Weights of a small image classifier: 13500 steps, held-out accuracy 95%.
Rows from block 6, named by matrix and row number. Each number is 128 + 24 x the weight over its row's rms, rounded and kept within 0 to 255. All counts start at 0. After the name is the row's rms in percent of the matrix's.
# short0: shortcut pointwise conv, stride 2 (model.blocks.6.short.0.weight, 192x112x1x1), inputs 0-111
short0.20 109 [143 113 140 139 113 181 102 104 141  99  95 134 136 101 145 130 103 108 164 147 117 109 108  90 159  97 145 120 124 129 202 161 109 123  93  86  99 103 168 123 136 153 145 133 155 140 106  85 114 128 152 127 118 155  58 148 147 128 130 126 126 113 120 119 116 148 206 127  94  96  95 137 100 141 147 110 122 144 137 113 104 155 122 122  93 112 124  94 142 125 115 142 126 149 123 122 104 103 151 172 115 130 130 120 118 152 127 117 120 105  93 109]
short0.21 111 [153 152 132 100  93  99 119 103 107 135 130 154 109 101 124 114  68 172 132 153  78 153 131 153  93 155 144 115 129 108 116 154 152 134 162 124 111 125  84 116 127 127 133 159 129 116 118 108 151 153 107 163 104 124 107 135 116 106 138 164  97 148 149 156 140 111 132 120 127  91  85 147 127 146 155 126 116 135 150 114 103  86 175 117 102 138 145 143 123 166 173 141 168 189 146 166 135 151 149 143 123  92 133 123 108 108 119  98  86 114 135 120]
short0.22 103 [153 124 122 149 132 138 144 158 129 105 129 123 142 141  93 109  79 103 137  94 177 134 156 121 140 123 196 167 134 145 105 135 130 101 116  90 115  90 112  98 137 119 129 125 112 113 112 106  80 120  89 141  93 114 128 146  87 122 116 111 165 130 114 136 110 147  95 129 160 110 104 139  83  92 124  99 148 169 178 125 101 111 141 160 103 116 155 168 124 108 133 134 123 116 133 109  75 112 137 123 143 143 119 114 113 151 157 167  74 136 135 132]
short0.23 097 [149 108 181 140 103  94 112 154 121 118 106 159 147  80 118 143  84 157  97 118 133 161 157 114 106 128 146 138 177 106 109 107 141  93 105 142 121 160 116  77 120 126 129 107 120 111  91 149 146 139 115 176 176 129  88 120 118 160 132 120 124 138 186 129 125  72 151 121 128 101  98 159 136 106  90 138 130  89 135 139 119 110 116 151 131 170  97 145 149 111 144 141 122  97 103 151 137 142 155 137 112  90 110 126  95 129 143 110 121 126 132 122]
short0.24 094 [116 124 128 132 127 156 104  70 168 143 155 136 134 148 153 129 121  84 166 109 154  88 136 104 132 112 182 148 147  83 179 102 150  95 142 162 141 149 129 148 128 123 133 108 108 126 129 109 102 147  97 137 120 166  87 127 140 137  98 148 174 117 136 124 113 122 121 129 130 163  95 108 135 157 125 128 132 141 123 125 150 120 121 107 105 117 137 138 114  64 169 162 123 127 102 182 106  87 119 110 142 123 155 162 128 125 106 121 175 100 116 100]
short0.25 102 [115  98 113 127  87 159  81 116 127  99 137 119 116 149 136 101 121 133 152 148 116 176  84  84 118 151 160  56 107 115 113 129 100  74  84 148 133 116 116 136  93 108 116 136 106 113 129 111 136 124 140 152 157 133 122 132 108 104  90 121 132 124 102 111 144 124 131 116 147 128 109 168 150 116 127 159 176 129 138 142 104 136 128 123  53  92 137 143 137 134 123 138 146 112 128 136 123  85 115  80 105 138 143 151 123 163 124 117 144  84 154  99]
short0.26 082 [125 120 155 111 114 108 135 100 127  94 157 130 116 144  98 117 162 178 133  77 151 184 162 102 103 122 107 158 121 167 125 134 143 137 105  81 119 123 111 119 110 135  94 104 131  88 129 116 125 105 149 111  87 124 100 132 147 131 142 136  89 102 103 106 137  79 142 132 150 116  80  98 143 122 147  83 123 165 126 132 125 102 138 144 135  63  89 135 117  92 135 128 149 147 133 116 129 165 101 109 126 110 107 131  92 138 102 115 115 160 163 149]
short0.27 105 [137 126 126 111 123 147 149 155 143 142 146 175 114  72 155 143 113  75 125 127 138 159 110 122  97 115  96 171  64 132 115 100 139 122 166 116 149 136 154 113 135  97 140  69 127 138 141 115 159 102  90 112 147 110 139 122 154 128  61 143 171 113 152 149 169 135 115 105 111 112 131 118 106 142 131 120 111 145 134 155  82  93 123  95 132 110 107 133 168 109  87 120 104 133 124 132 108 130  98 104 149  89 122 164 110 134 122 123 133 144 127 111]
short0.28 109 [149 136 130 110 152 145 128 117 110 144 116  88 153 122 137 124  95 139 117 150 144 168 147 128 105  92 160 101  90 130  93  96 140 118 120 116 113 117 169 159 130 119 107 103 145  86 132 167 183  70 126  93 154 128  90 134 126 122  87  96 134 107 172 130 116 108 153 108  95 131 110 143 117 134 104 132  73 153 135 107 127 116 141 136 134 169 105 115 127 143  77 112 150 141 148 108  89 116 126  90 133 116 130 123 156 144 141  98 107 106 183 107]
short0.29 106 [155 152 125 102 110 122  85 102 130 102 116 114 104  85 133 110 128 119 141 134 104 172 110 105  98 149  98  88 119 126 120  99 125 127 144  89 139  81 155 110  86 179 108 104 138 138 123 167 108 127  89 128 105  89 121 144 146  97 106 145 163 126 113 108 131 119 142  99 128 106 143 126 186  94 106 106  75 105  94 165 134 141 109 155 117 146 135 165 110  97 120 115 139 107 108  97 176 171 118 129 122 145 137 102 127 142 140 152 114 130 116 106]
short0.30 098 [103  81 147 141  72 137 149  87 150 118 142  99 137 102 145 136 151  84 177 129 141 133  98 141 115 114 126 124 129 131  95 105  91 126 105  88  86  95 116  81 141  98 118 120  99 129 121 189 143 116 148 120 118 151 127 126  97 109  95 123 125 148 102 119  89 155 125  95 104 136 132 132 163 161 117 104 127 130 145  77 146  83 133 144 138 144 117 103 110 163 136 155 159 119 114 116 131 140 188 108 135 135 155 136  96 124 115 100 131 141 113 102]
short0.31 114 [111 111 135 118  69 162 126 131 141 180 140 101 120  86 129 139  76 150 112 127 114 121  82 161 114  84 103 108 136 123 115 110 158 110 126 107 125 110 117  74 155 119 147 132 163 110  96 100 163 135 123 159  89 132 118 107 132 135 175 170 163  97 141 133 134 142 134  93 127 142 124 135 184 140 131 130 157 133 129 102 134 141 107 110 142 119 107 157  89 101 101 136 115 145 135 146 182 128 103 113  90 145  97 104 146 117 133 112 113 115 108  95]
short0.32 095 [139 101 144 125 110 108 130 174 142  96 129 132 155 120 130 100  84  91 133 120  79 108 123 155 124 142 128 132 116 161  95 128 118 144 133 156 112 130 121 106 149 143 134 112 143 153  83 136 154 135  97  89 133  85  88 132 139  94 127 145 120 155  90 130 163 173 120 118 108 146 123  73 156 162 129 158  46 123 151 153 118 116 144 135 109 107 149 118 119 126 105 128 144 150 135 132 172 123 121  75 138  95 149 103 146 121 124 128 157 102 144  90]
short0.33 091 [166 114 101 116 174 115 139 155  83 132 112 117 131 106 173  97 145 142  98 115 123 119 131 127 117 134 149  99  93 126 100  87 131 109  98 104 133 114 135  84 114 130 167 141 128  89 120 119  93 103 111 120  88 106 140 124  85 131 116 140 104 144 123 141 136  81 126 128 123  94 136 118 115 108 174 118 118 117 138 117  81  78 169 122 164 160 122  56 122  98 117  86 142 134 145 104 129 112 113 118 124 135  91 151 119 138 107 153 138 156 166 116]
short0.34 103 [106 103 149 109 104 129 102 159 140 145 144 136 139 107 134 145 133 112  92  84  93 116 126 107 146 121 156 202 122 122 140  93 144  84 143 135 136 111 161 156  92 152  95 144 159 114 157 113 128 140  93 135  94 129 125 143 128 125 153 114 127 116  84  77 127 134 165  91 154 112 152 179 127  85 114 111  96  78 129 106 112  87 126 136 134 152 111 167 125 118 112 159 124 101 147 139 128 107 104 117 122 131 126 102 123 136 159 153 111 147 139  80]
short0.35 082 [114 121 129 129  93 128  99 148 155 124 119 129 137 131 142 101 155 113 129 154  94 137 124  94  87 104 101 111 129 134 100 137 115  87 136  93  98 146 120 140 131 138  75  99 169 141 161 107 153 128  95 142 138 174  87 152  92 141 148 135 116 124 112 103 134 116  93 144  86 128 170  97 109 164  75 149 114 108 136 121 117  92 162 102 130  86 128 160 141 116 137 118 136 157 151 142 129  91 103  98 130 115 151 157 135  82 143  77 127  92 124 136]
short0.36 081 [155 117 130 104 104 122 135 139 122 137 123 185 106 125 115 136 174 153  82  97 137 115 114 153 126 118 148 146 118 121 108 116  95 144 115 158 104 158  80 158 118 106 107 124 155 115  78  95 107 151 110  91  95 126  89 133  88 108  78 143 160 100 126 110 153 100 152 139 112 143 136 142 134 135 155 154 121 135 115 148 133  95 100 105 145 109 118 100 102 135 131 145 104 148 111  83 114 100 128 108 128 130 105 142 108 119 153 127 144 116  94  44]
short0.37 078 [123 125  90 123 175 102  93 102 183  98 102 150 106  97 133 136 106 140 143  97 109 101 136 129  97  91 147 124 116 100 145 125 114 129  92 148  84 156 114 174 104 117 117 122 130 113 130  99 164 134 142 138 126 158  75 169 114  89 112 103  84  86  96 137 114 107 164 122 161 108 133  81 142 124 104 122 145 102 136 109 159 112 109 115 151  81 136 115 136 104 124 127 120 167 146 124 156 108 151 132 127  92 155 130 110 142 139 156 127 116 133  97]
short0.38 105 [105 135 139 141 111  95 133 150 130  92 106 149 102 130 141 147 112 121 131 172 113 139 112 148 126 107 143 133 133 125  92  78 135 109 100 153 101 172 193 143 113 112  78 126 140  75 131  89 160 120 117 118 106 117 145 147 127  88 102 134 119 105 121  95 128 130 141 104 118  75 119 140  85  80 102 124 101  97 104 157 138 123 155 119 130 110 121 147 125  65 116 113 119 153  99 105  98 110 113 112  95 139 106 124 124 151 155  99 137 113 169 135]
short0.39 102 [129  89 137 150 139  98 139 114 136 136  96 169 111 102 152 112  87 104 105 121 135 123 123  92 106 103 131  75 156  97 136 107 140  95  85  84 143 106 146 111 154 122 102 130 117  94 139 127 126 135 143 132 125 132 105 111 135 100  94 140 142 121 149 104  97 116 137 147 126 141 172  94 124 182  96 145 101 164 135  96  86  86 107 154 123 121  94 146 119  99  95 145 119 123 131  76 119 131 148 196 142 152 157 130 105 115 112 111 109 109 117 134]
short0.40 082 [147  92 100 106  94 131 155 142 127 122 124 146 137 118 146 150 138  97 131 159 120 103 150 114 134 131 114 105  80 111 110 102 127 118  95  87 127 155 125 133 120 165  91  91 115 127 114  90  87 138 125 171 136 167  85 130 148 136 137 137 130 174 143 118 100  88 166 133 136 141 139 125 108 144 104 125 147 124 120 139 120 115  61 125 180  92 126 112  94  93 176 192 115 130 115 126 133 104  96  92 116 100 130 113  88 119 141 138 139 121 139 111]
short0.41 106 [157 139 118 121 107 119 113  96 115 159 106 199 132 131 128 140 140  97 142 169 121 132 123 172 135 133 165 122 145 100 135 121  95  98 174 130 124 125 161 176 142 159 108 143 156 137  98 149 110 123  76 164 135 167 108 155 133 147 108 107 141 120 121 131 115 114 115 112 128 120 135 117 113 155 131 161 136 111 137 125 108 141 128 128 144 115  88 156 143 108 138 135 184 137 117 137 145 164 133  60 126 128 126 109 118 149  45 138 122  89 121 115]
short0.42 102 [104 118 113 136 150  67 106 156 196 128 130 144 138 141 153 143  90 111 115 115 120 135 152 145 148 142  90 118 142 131 104 125 100  92 155 115  93 111 128 114 105  94 127  93 158 168 146 141 135 124 134 133 140 118  71 113  83 127 116  92 128 100 144 136 110 129 107  93  89 178 114 155 101 125 127 139 123 104  97  86 113 117 122 124 139 135 131 140 144  90 150  98 108  94 104 112 137 154 161  96 111 119 127 124 111 142 120 157 109 110 194 127]
short0.43 100 [132 126 106  94 110  92 100  81 125 174 172 103 133  84  85 150 127 127 161 153 168 169 107  97 134 145 146 111  92 126 122 144 135 101 152 137 122 121 130 155 159 100 150 109 131 141 118 110 114 121 126 168 164 116  93 124 119 158 123 159 131 152 153 107  99 154 125  90 148 147 130 152 121 136 117 175  89 108 127 114 156 115 138  95 154 114 116  75 108 112 150 107 117  92 139 143 145 108 106  96 168 156 117 139 126 105 118 112 163 113 165 143]
short0.44 105 [118 120 138 127 113 157 123  89 132 136  94 166  94 119 114 107 110 128  93 125 136 145 156 113  97  97  97  81 163  86 158 109 117 103 142 103 151 113 102 100 127 121 129 119 153 155 126 139 114 111 106 144 164  67 132 139  99 102 171 128  82 153 113 116 114  71 150 133 148  89 117 155 110 137  93 142 103 163 154 118 119 117 115 155 104 103 110 104 101 108 119 145 128 125 147 124 143  95 180  98 106 101 162 116 123 115 172 147 123 133 116 140]
short0.45 105 [108 117  85 151 148  87 113 106 131 109 149 148 123 166 112 126 129 105  93 106 146 159 173 123 106 121 151 113  76 140 123 133 104 116 113 101 121 117  95 125 151 108 100 101 133 102 142 159 106  93 144 164 132 128 101  91  93 119 115 112  88 122 169 101 132 167 132 165 119 131 141 123 140 142 126 117  86 118  98  95 114 118 103 185 154 138 103  79 149 123 125 147 130 160 147 144  87  91  92 117 130 118 102 131 120 139 116 129  91 130 170  97]
short0.46 114 [132 110 138 105 115 110 120 138  98 156 168 124 101 138 111 102  93 176 127 155 132 164 106 147 140 169 105 146 140  98 108 140 108 131 169 132 123 132 131 115 140 136  94 100 113 148 108  80 137 123  86  87 110 133  82 137 108 154 145 187 129  90 128 144 101 155  97 159 121 108 120 151 134 195 160 122 143 109 159 123 136 156 126  95 134 150 108 143 159 121  95 142 143 115 139  97 158 146 118 123 109 141 105 170 105  98 102 141 107 140 118 165]
short0.47 095 [123 117 137 103  91 118 118 105 104 138 125 110 106 113 148 131  80 114  88 119  75 128  98 113 140 118 169 146 113 139  86 167 151 108 155 127 164 123  95 135 154 159 125 121 126 150 126 144 150 112 142 181 154 145 123 144 113 154 164 130 118 145 126  81 139 138 158 131 166 115 153 136 113 137 174 127 114 145  91 106 126  99 127  78 157  96 125 107 144  86 107 138 122 128 142 141 128 111 161 172 115 103 130  95 109  89 158 118 169  78 127 134]
short0.48 105 [ 85  98 101 104 112  88 138 116 102 107 155 110 120 105  86 132 115 119 117 130 116  86 135 126 103 139 183 106 132 157 128 160  79 115 120  86 106 162 141  89 107 139 121 158  81 135 142 118 136 115 141 115 154 117 144 161 131 152 136 118 101 123 129 126 128 138  85 100 146 149 107 145 137  95 122  79 116 143 130 163 175 119 134 104  72 116 162 121 130  95 107 115  92 105 116 114  90 108 146 102 138 116 130 151 130 131 131  80 130  82 148 119]
short0.49 097 [132 132 164 116 151 127 144 145 101  98 147 104  98 110 106  86 125 139 110 117 142 104 125 101 103 147 123 121 160  68 124 131 101 148  85 101 140 163 151 156 122 119 119 127 108 170 110 154 101 107 104 141 110 127  77 144 129 153 105 125 168 164 152 131 165 163 130 143 107 126 162 141 172 130  83 137 148  96 129 116 113 120 155 110 129 138 121 125  99 112 105 136 167 108 124 128 112 150 134 139 176 104  91 149  80 117 138 106 156  91 174 107]
short0.50 083 [107  91  87 123 128 114 140 145 139 107  81 171 138  65 120 134 139 142  94 120 141  97 136 129 128 123 158  99 191 117  86 127 134  94 105 117 149 155 107  87  87 112 137 126 121 120  83 125 121 122  88 162 137 136 156 105 107 148 168 103 124 121 143 110 146 137 175 109 121 130 119 139 168  97 160 145  90 120 116  87 118 180 143 106 140 130 104  87 118 117 111 138 138 149 165 159 140 109 108 105 109 116 141 140 113 116 102 108 117 128 128 104]
short0.51 116 [142 122 122 141 106 115  86 119 136 108 105 141 132 124 136 146 108 150 104 131  70 119 119  82 106  86 142 134 176 113 112 113 130  86 129 142 180 143 118 131 127 130 162 114 110 164 129 105 134 137 118  87 113 128 110 125 158 101 139  94 120 126 114 118 122 173 119 158  95 108 103 117 143 136 110 161 136 152 126 139 158 135 144 153 160 119 115 134 125 126  89 122 126 139 122  88 186 112 147 106 178 151  94 112  64 104 139  70 146 114 112  95]
short0.52 086 [113 134 129 112 122 174 114 122 158 122  96 110 133 180  98 107 127 142 115 138 116 167 109 132 124 147 132 106 124 100  88 106 149  98 145 127 145 119 182 149  70  98 112 105 114 108  51 107 125 153 124 165 114 130  99  86 125 126 125 115 154 129 116 114 106 139 133 145  89 123 177 134 155 123 142 113 111 106 144 134 106 122 153 124 129 103  94  70 122 107 110 125 123  90 119  98 113 138 166 118  97 111  82 148 132 160 148 132 136 169 142 124]
short0.53 096 [103 144 116 129 172 142  92 104 114  79 132 125 151  94 166  86 142 151  93 155 122 170 138  96 138  97 104 151 120 136 127 109 110 116 122 175 122 107 145 152 111 120  99 139 151 128  87 106 110 119  95 112  96 166 118 131 117  99 155 134 160 102 121 134 148 131 116 144 110 129 114 128 129 120  99 129 116 117 125  99 101  89 137 161  90 135 108 149 121 116 130 171 146 115 149 111 115 133 157  89  95 159 133  98 127 160 150  49 161 142 157 135]
short0.54 106 [123 127 147 117 111 111 184 131 174 159 174 126 120 114 144  99 134 144 179 135 145  97 130 107 154 137 150 146  84 104  99 105 165  96 134 112 125  83 152 141 114 113 119 160 125 103 111 134 123 172 143 145 129 120  80 147 157 123 125  81 140 100 146 133 118  79 137 158 100  87 113 126 146 149 122 141 109 133 116 148 120 144  91 116  85 110 121 118 167 132 114 110 175 172 109 110 103 125 138 128 104 117 148 143 101 106 114 116  88  99  97 129]
short0.55 102 [120 126 130 166 152 101 127 113 148 110 184 141  98 147 118  94 116 141 135 131 122 132 132 135 144 139 126 118 129 134 172 152  94 133 113 120 128 133 106 121 142 160 113 125 133 106 124 115  83 128 100 106  95 108 105 103 130 117 119 169  97 184  82 116 148 140 147 142 119 149 108  89 159 113 186 133 110 174 205 102 138 106  85 120 116 132  96 125 160 125  99 110 107 123 100  71 105 129 107 104 125 107 150 119 103 123 152 116 118 130 150  95]
short0.56 094 [143  98 102 111 104 136 105 119 144 109 113 142 122 115 102 123 120 118 109  87 128 102  97 199 114 137 119 125  87 148 104 150  61 100 116 130  65 159 165 120 142 145 118 156 117 155 123 104 117 123 136 163 137 147 130 176 167 131 123  94 127 130  97 134 161 104 127  91 132 135  79 120 139  87 115 143 143 146 128 155 128 154 121 145 128 115 139  78  94  92 120  95 121 114 106 100 124 153 133 101 113 116 133 166 136 114 150 115 124 107 169 142]
short0.57 085 [ 95 121 132 135 129 112 155 143 136 118 143 129 115 148 138 135  93  83 128 131 117 117 159 104 121 124 106 124 142 131 148 147 123 106 129  82  95 112 129 114 122 127 127  89 121 128 116 134  59 157 142 156 118 123 115 148 158 133 155 130 120 146 112 120 113 178 164  83 109 152 133 123 172 108 134 136 148 144 122 134 142 101 110 116 112 117 182 119 123 132  85 104 109  89 108 117 149  54 119 127 117  67 172 108  73 127 136 149 175 118 106 140]
short0.58 105 [143 139 137  81 118 107 147  89 136 151 116 136 125 116  95 150 107 169 121 135 165 123 154 123 107 130 128 153 110 149 143 138 139 109 126 162 107 111  94 153 136 137 154 139 113 139  69  89 143 144 120 117 123 143 140  79 119  87  97 153 115 117  85 120 103  90 138 151 116 138 153 130 160 129 145 121 180 143 138 125 103 120  84 141 139 171  96 118 109 131 157 139 157 131 135 157 142 147 125  58 173 113 159 158 131 156  95 152  95 145 142 110]
short0.59 097 [130 140  99  93 160 134 116 134 153 107 136 122 157  88 120  79 117 180 106 150 116 160 144 132 123  81 137 118  87 123 152 117  89 112 123 130 174 151 164 121 125 150 101 153 144 113 108 132 108 118  95 112 128 126 168  97 118 124 131 134 149 119 137  55 171 153 156  88 120  90 136 108  77 149 139 104 127 100  85 115  84 144 132 145 139 155 108 111 138 103 115 117 114 112 148 130  92 130 124  98 136  91  90 119 109 137 116 125 142 106 119 118]
short0.60 092 [119 117 109 124 169 128 135 121 119 136 117 109  97 117 109 149 135 104 136 129 143 129 106 132 118  67 134 129  93 136  97 140  96  73 171 109 124 129 144 112 105 110 142 112 130  65 104 118 123  88  85 121 107 165 139 100 124 154 155 175  96 142  86 127 161 164 116 118 141 117 163 129 110 119 139 123 103 125 108 118  76 109 189 125 181 140 153 134 129 107 104 147 113 111 121 117  86 124 129 151 125 110 141 144  84  99  97 138 148 118 135 103]
short0.61 114 [126 117 123 127 157 132 105 159 104  92 133 116  83 163 133 123 110 131 137 127 119 153 126 114  78 162 120 123  92 104 123 134 119 122 117 105 110 154 108  78  83 131 116 158 131 119  91 124 157  92  96 144  72 119 116 178 104 115 105 141  97 150 131 140 144 108 176  87 135 126 135 116 138 110 114  96 154 152 162 128 114 116 143 133 162  86 147 144 134 122 188 148 112 150 120 147 160 125 159 138 110 111 163 119 141 113 112 157 164 136  80 108]
short0.62 104 [118 128 150  76 153 108 143 104 113 157 120 123 144  96 161 141 112 106  95 122 125 155 165 132 117 162 153 151 107 145 153  87 116 126 119 137 160 130 138 123 140 121 138 146 142 170 123  86 136 103 138 126 120 135 145 177 154 130 141 135  96 144 138 157 134 143 143 118 108 108 105 169 166 137 146 137 108 175 118 116 115 143 105 111 154 127  93 138 150 158 147  77  84  77 107 139 114 111 150 120 153  67  81 136  88 166 123 134 154  93 121 134]
short0.63 094 [118 117 119 136 108 109 105 141 131 118 120 129 114 103 105 123 151 135 111 139  90 144 126  81 135 154  94  87 120 155 113 134 139 143 127 136 125 129 163 144 101  96  91 117 127 145  87 112 126 110 104 130 124 135 113 135 148 136 111  85  76 109  77 142 169 140 151 127 115 145 159 129 123 122  62 126  90 132 132 133  96  95 119 104 169 153 115 131 142 138 133  92 116 140 148  71 129 115  49 147  98 126 163 124  91 107 156 158 118  97 109 115]
short0.64 107 [151 141 158 106 143 124 123 132 130 150 124 159 128 132 100 121 135 122 168 139 139 160 170 115 117 148 108 132 101 146 147 102 134 107 144 129 111 101 110 108 135  89 109 130  97 117 118 144  85 100 141 113 148  70  99 132 124 168 117 124 130 153  73 121 111 115 137  68 142 146 138 106 125 125 108 122 144  91 186 143 131 157 151 138  97 133 101  71 120  89 126 159 159 105 126 135 206 121 130 157 123 112 147  99  91 118  97 129 108 133 120 144]
short0.65 116 [122 137 150 113 108  77 111 139 117 121 146 148 161 154  78 122 134  99 105 132 159 131 156  79 118 100 137 145 181 103 136 130 140 107 118 139 108 146 120 128 108 144 134 159 129 127 128 158 140 145 125 168 156 116 113 118  94 142 128 130  99 149 175 116 125 143 112  78 112 148 108 109 120  90 148  99 171 175 133 108 117 101 160  99  99 166 100 113 136 154  87 137 102 166 140 112 126 117 126 101 130 168 122 113 118 175  93 115 113 183 141 120]
short0.66 086 [140 105  91 119 139 101 127 103 121 125 193 127  76 103 114 139 138 147 118 135 110 150 145  92  91 183 136 110 130 111 123 108  88 131 135 136 124 143 138 117 188 117 109 100 114 109 144 125 135  97 116  86 100 138 128 123 130  88  61 128 130 177 104 106 175 175  91 156 131 140  86 145 138 142 122 130 145 142 136 101 129 111 170 108 131 137 136 137 136  82 139 136 111  87 149 106 114 101 129 147 150 125 141 129 108 125 114 156 119 108 139  94]
short0.67 111 [166 114 136  92 124 100 133 159 138 105 147 138 162  94 107 134 142  80 118 114 164 157  79 126 147 121 114 132 131 114 103 129 142 130 124 103 111 110 127  89 162 124 116 145 151 103 104 141 180 191 150 144  99 114 103 112 153 123 129 145 149 124 119 120 128 164 171 144  84 150 114 110 180  95 117 149 136 133 106 110 139 147 105 107 145 135 107 115 152 104 102 143 155 113 161 133 106 171  64 119 155 150 137 126 116 138 132 149  83 131  93 126]
short0.68 092 [187 140 121  74  86 125 114 131 118 158 104 111 127  90 113 129 127 149 109 135 106 116 135 110 114 113 192 161 128 116 176 129 156 131 109 150  98 139 130  97 140  80 138 143 121 115 176 128 169 147  94 115  47 128 113 138 151 118 134 117 140 111 119 119 156 134 109 166 139 132 121 114 136 149 118 149 106 141 155 141 136 143 111  97 121 139 108  91 129 135 138 101 111 109  65 161 116 134  84 119 140 109 125 118 102 138 154 125  95 154 136 133]
short0.69 104 [148  94 120 140 108 104 147  99 127 108 131 125 164 144  71 122  73 135 133  96 144 143 150 107  85 116 133 146 114 144 141 109 113 107 104 109 135 114 139 145 107 137  83 125 107 118 128 167 133  91 134 141 116 113  92 111 156 133 119 119  98 158 124  77  97 108 163  73 140 135 102 121 108  99 124 113 128 124 151 155 148  98  94 155 110  96 112 156  64 114  88 128 153 112 118 129 140 123 133 117 171 171 160 112  97 134 165 136 133 127 142  97]
short0.70 102 [138 109 110 115 116  91 123 137 120 147 137 137 103 133 117 103 112 116 137 180 114 140  99  85 134  78 154 113 129 131 120 138 133 126 118 159 103 154 140 152 120 130 139 108 180  97 114 133  87 129  60 144 132 105 159 121  75 114 136 157  99 121 127 110 117 155  91 146 123  97 127 111 192 162 102 110 104 143 153 118 101 110 175 113 179 131 106 127 157 129 132 133  73 113 106 112  96 129 106 130 129 119 129 128 119 103 128 173 126  95 146 107]
short0.71 120 [102 134 125 108 120 106 148 147 113 138 164 130 134  96 118  90 137 147 100 165 148 133 153 109 119 138 132 123 164 123 115 113 121  93 140 147  96 112 161 138 102 118 123 113 135 108 161 108 127 135  94 124 142 151 115 157  75 137 136 115 155 110 122  98 130 136 163  94 117 119 145  89 145 111 114 130  87 117 111 132 106 154  96 133  92  92 136 179 106 138 133 142 114 116  98 129 188 151  96 102  90 125 176 156 141 118  54 114 128 151 159  85]
short0.72 099 [ 85 150 123 124 138  76 122 137 143 129 164 119 104 133 111 133 109 122 143 101 143 119 144 106 118 128 140 189 135 111  83 161 150 150 134  97 146 131 127 144 118 114 143 124 109 131 106 144 158 124 127 196  86 124  86 110  94 109 155 101 108 126 116 182 122 151 117 121 114  97 132  99 140 133 125 158 107 136 134 120  87  79 155 121  82 139 123 135 165 136  84 107 114 124  98 136 141 136 134 152 155 101 115 152  66 135 122 122 164  89 100 122]
short0.73 103 [ 80 117 144  99  82 100 123 127 122  80 106 111 116 112 140 169  94 173 118 126 141  97 115 156 114 166 105  97 124 154 118 144 165  69 130  94 111 140  98 130 129 121 129  92 180 139 179 148 148 141 126  96 128 119 127 135 131 120 152 162 107 106 108 116 128 174 137 117 122 128 126 127 153 123 121 144 104  96 156 128  99 133 104 106 118  95 143 141 150 116  92 129 141 134 139 132 149 124 178 135  91 135  94  92 130 158 151 156 121  73 113 131]
short0.74 116 [103 116 135 158  95 101 134 161 143 159 140 117 149 129 159 126 150 122 124 102 142 112 150  71 161 146 108 127 130 119  91  92 107 125 102 138  93 124 131  96  90 117  98 125 163 138 172 119 129 167  87 154 109 135 121 113 177 105 109 176 160 128 113 122 121 106 109 129 103 148 156 119  97 114 123 172 106 150 147 111 113 109 145  76 168 117 131  95 145 134 133 100 112 125 139 112 183 108 107 152 111 135 119 140  99 120 113 132 105  78 114  92]
short0.75 080 [140 165 111  96 107 127 130  93 196 156 118 108 137 166 108 148 134  93 106 135 136 134 126 140 136 137 111  83 103 135 105 139 136 148 116 103 133 143 175  98 135 115 149  85 172 124 115  95 160  86  88 171 113 114  82 111 113 101 125 113 121 114  71 127 177 144 145 127 123 137 129 154 132 148 125 147 151 152 175 124 119 125 116 117 156 127 120  87 132  97 143 107 136 138 107 133 177 122 142 137 131  79 156  97 100 155 121 123 136 117 119 136]
short0.76 094 [127 148 150 106 161  98 126  89 126 103 137 162 109  99 162 110 129 124 130 143 160 141  84 154 117 153  99 127  66 146 119 102  81 114 122 116  82 137 123 116 125 149 138 134 108 121 120 117 152 148 120 115 147 145  79 101 149 128 143 123 155 158 146 140 137  93 106  99 108 116 125 120 148 145 118 124 125 147 116 121 122 120 134  99 146 108 186 130 159 109 146 136 117 106  76 134 121 104 101 111 128  96 135 197 135 136  86 168  68  93 122 141]
short0.77 077 [151 153  86  71  76  94 134 140 127 107 156 152 146 133  88 102  87 114 136 119 149 136 129 120 126 129  94 121 136 123 129 166  85  85 130 138 105 115 110  74 142 115 120 130 120  89  95  97 131 122 160 144 139 122  98  86 139  93 108 102 139 111 108 152 126 107 112 119 108 160 103 124 126 135 114 116 113 126 128 116 133 109 146 164 123 138 112  96 130 106 147 139 131 124  75 140 157 101 151 150 114 114 138 154 141 116 106 108 195 184  97 123]
short0.78 096 [132 177 131 162 127 137 124  89 142  95  94 145  88 116 120 118 138 146 147 136 122 122 174  62 140  97 154 155 148 129 141 117 121 107  92  85 101 117 130  91 191  71 126 121 132 130 131 143 145 123 118 122  98 118 105 116 133 147 110 177 142  86 127 116  92 115 148 159 112 114 140 129 130 146 132 136  85 102 117 143 124 130 142 145 121 144 151 105 121 104 123 150 152 156 134 121 116 118  92 101 157  94 141 135  78  94 134 153 117 173  95 142]
short0.79 095 [103 136 139  96 122 124 143 113 152 154 168 146 140 110  84  81 140 124 105 145 153 162 134 123  98 114 147 138  95 149 116 118 143 102 114 155 160 178 139  94 149  88  85 126 127 121 118 119 132 129 127 125 114 137  94 122 144  95 108 122 108 135 132 137 116 115  89  57 146  94 126 144 120 106 109 134 121 140 136 137 113  68 110 111 124 105 118  86 130 151 148 108 140 141 135 136 110 188 162 140  98 139 116 172  84 116  77 150 161 106 123 119]
short0.80 074 [117 112 153 144 112  80  88 121 124 108 151 127 102  82 158 152 103 103 121 120  75 130 145 106  75 100 137 121 176 105 165 137 136 104 158 100  95 145  96 150 137 127 103 149 115 180 124  95 141 137 147 127 129 128  96 128 123 118 104 146 138  96 105 139 158 117 112 132 137 116 107 113 140  65 138 130 180 136 108 122 138 160 142 142 120 103 153 119 150  84 131 122  96 126 113  83 144 135 110 112 159 107 127 118  69 144 152 107 107 131 122 110]
short0.81 103 [ 91 116 120  81 127 117 101 126 138 143 174 135 164 147 104  94  95  75  82 104 117 122 160 151 127 131 131 115 139  71 111  92 125  91 125 105 135 106 156 150 183 164  94 139 153 143 148 124 125 115 103 130 109 109 104 131 104 114 158 143 141 175 153 122 122 119 124 141 133 156 145 103 106 141 148 106 111 163 146 132 121 122 136 165 156 135 116 120 126  91 132 152  99 150 126 116 146 149  88 123  96 151 141  96 103 106 117 134 137 175 182 122]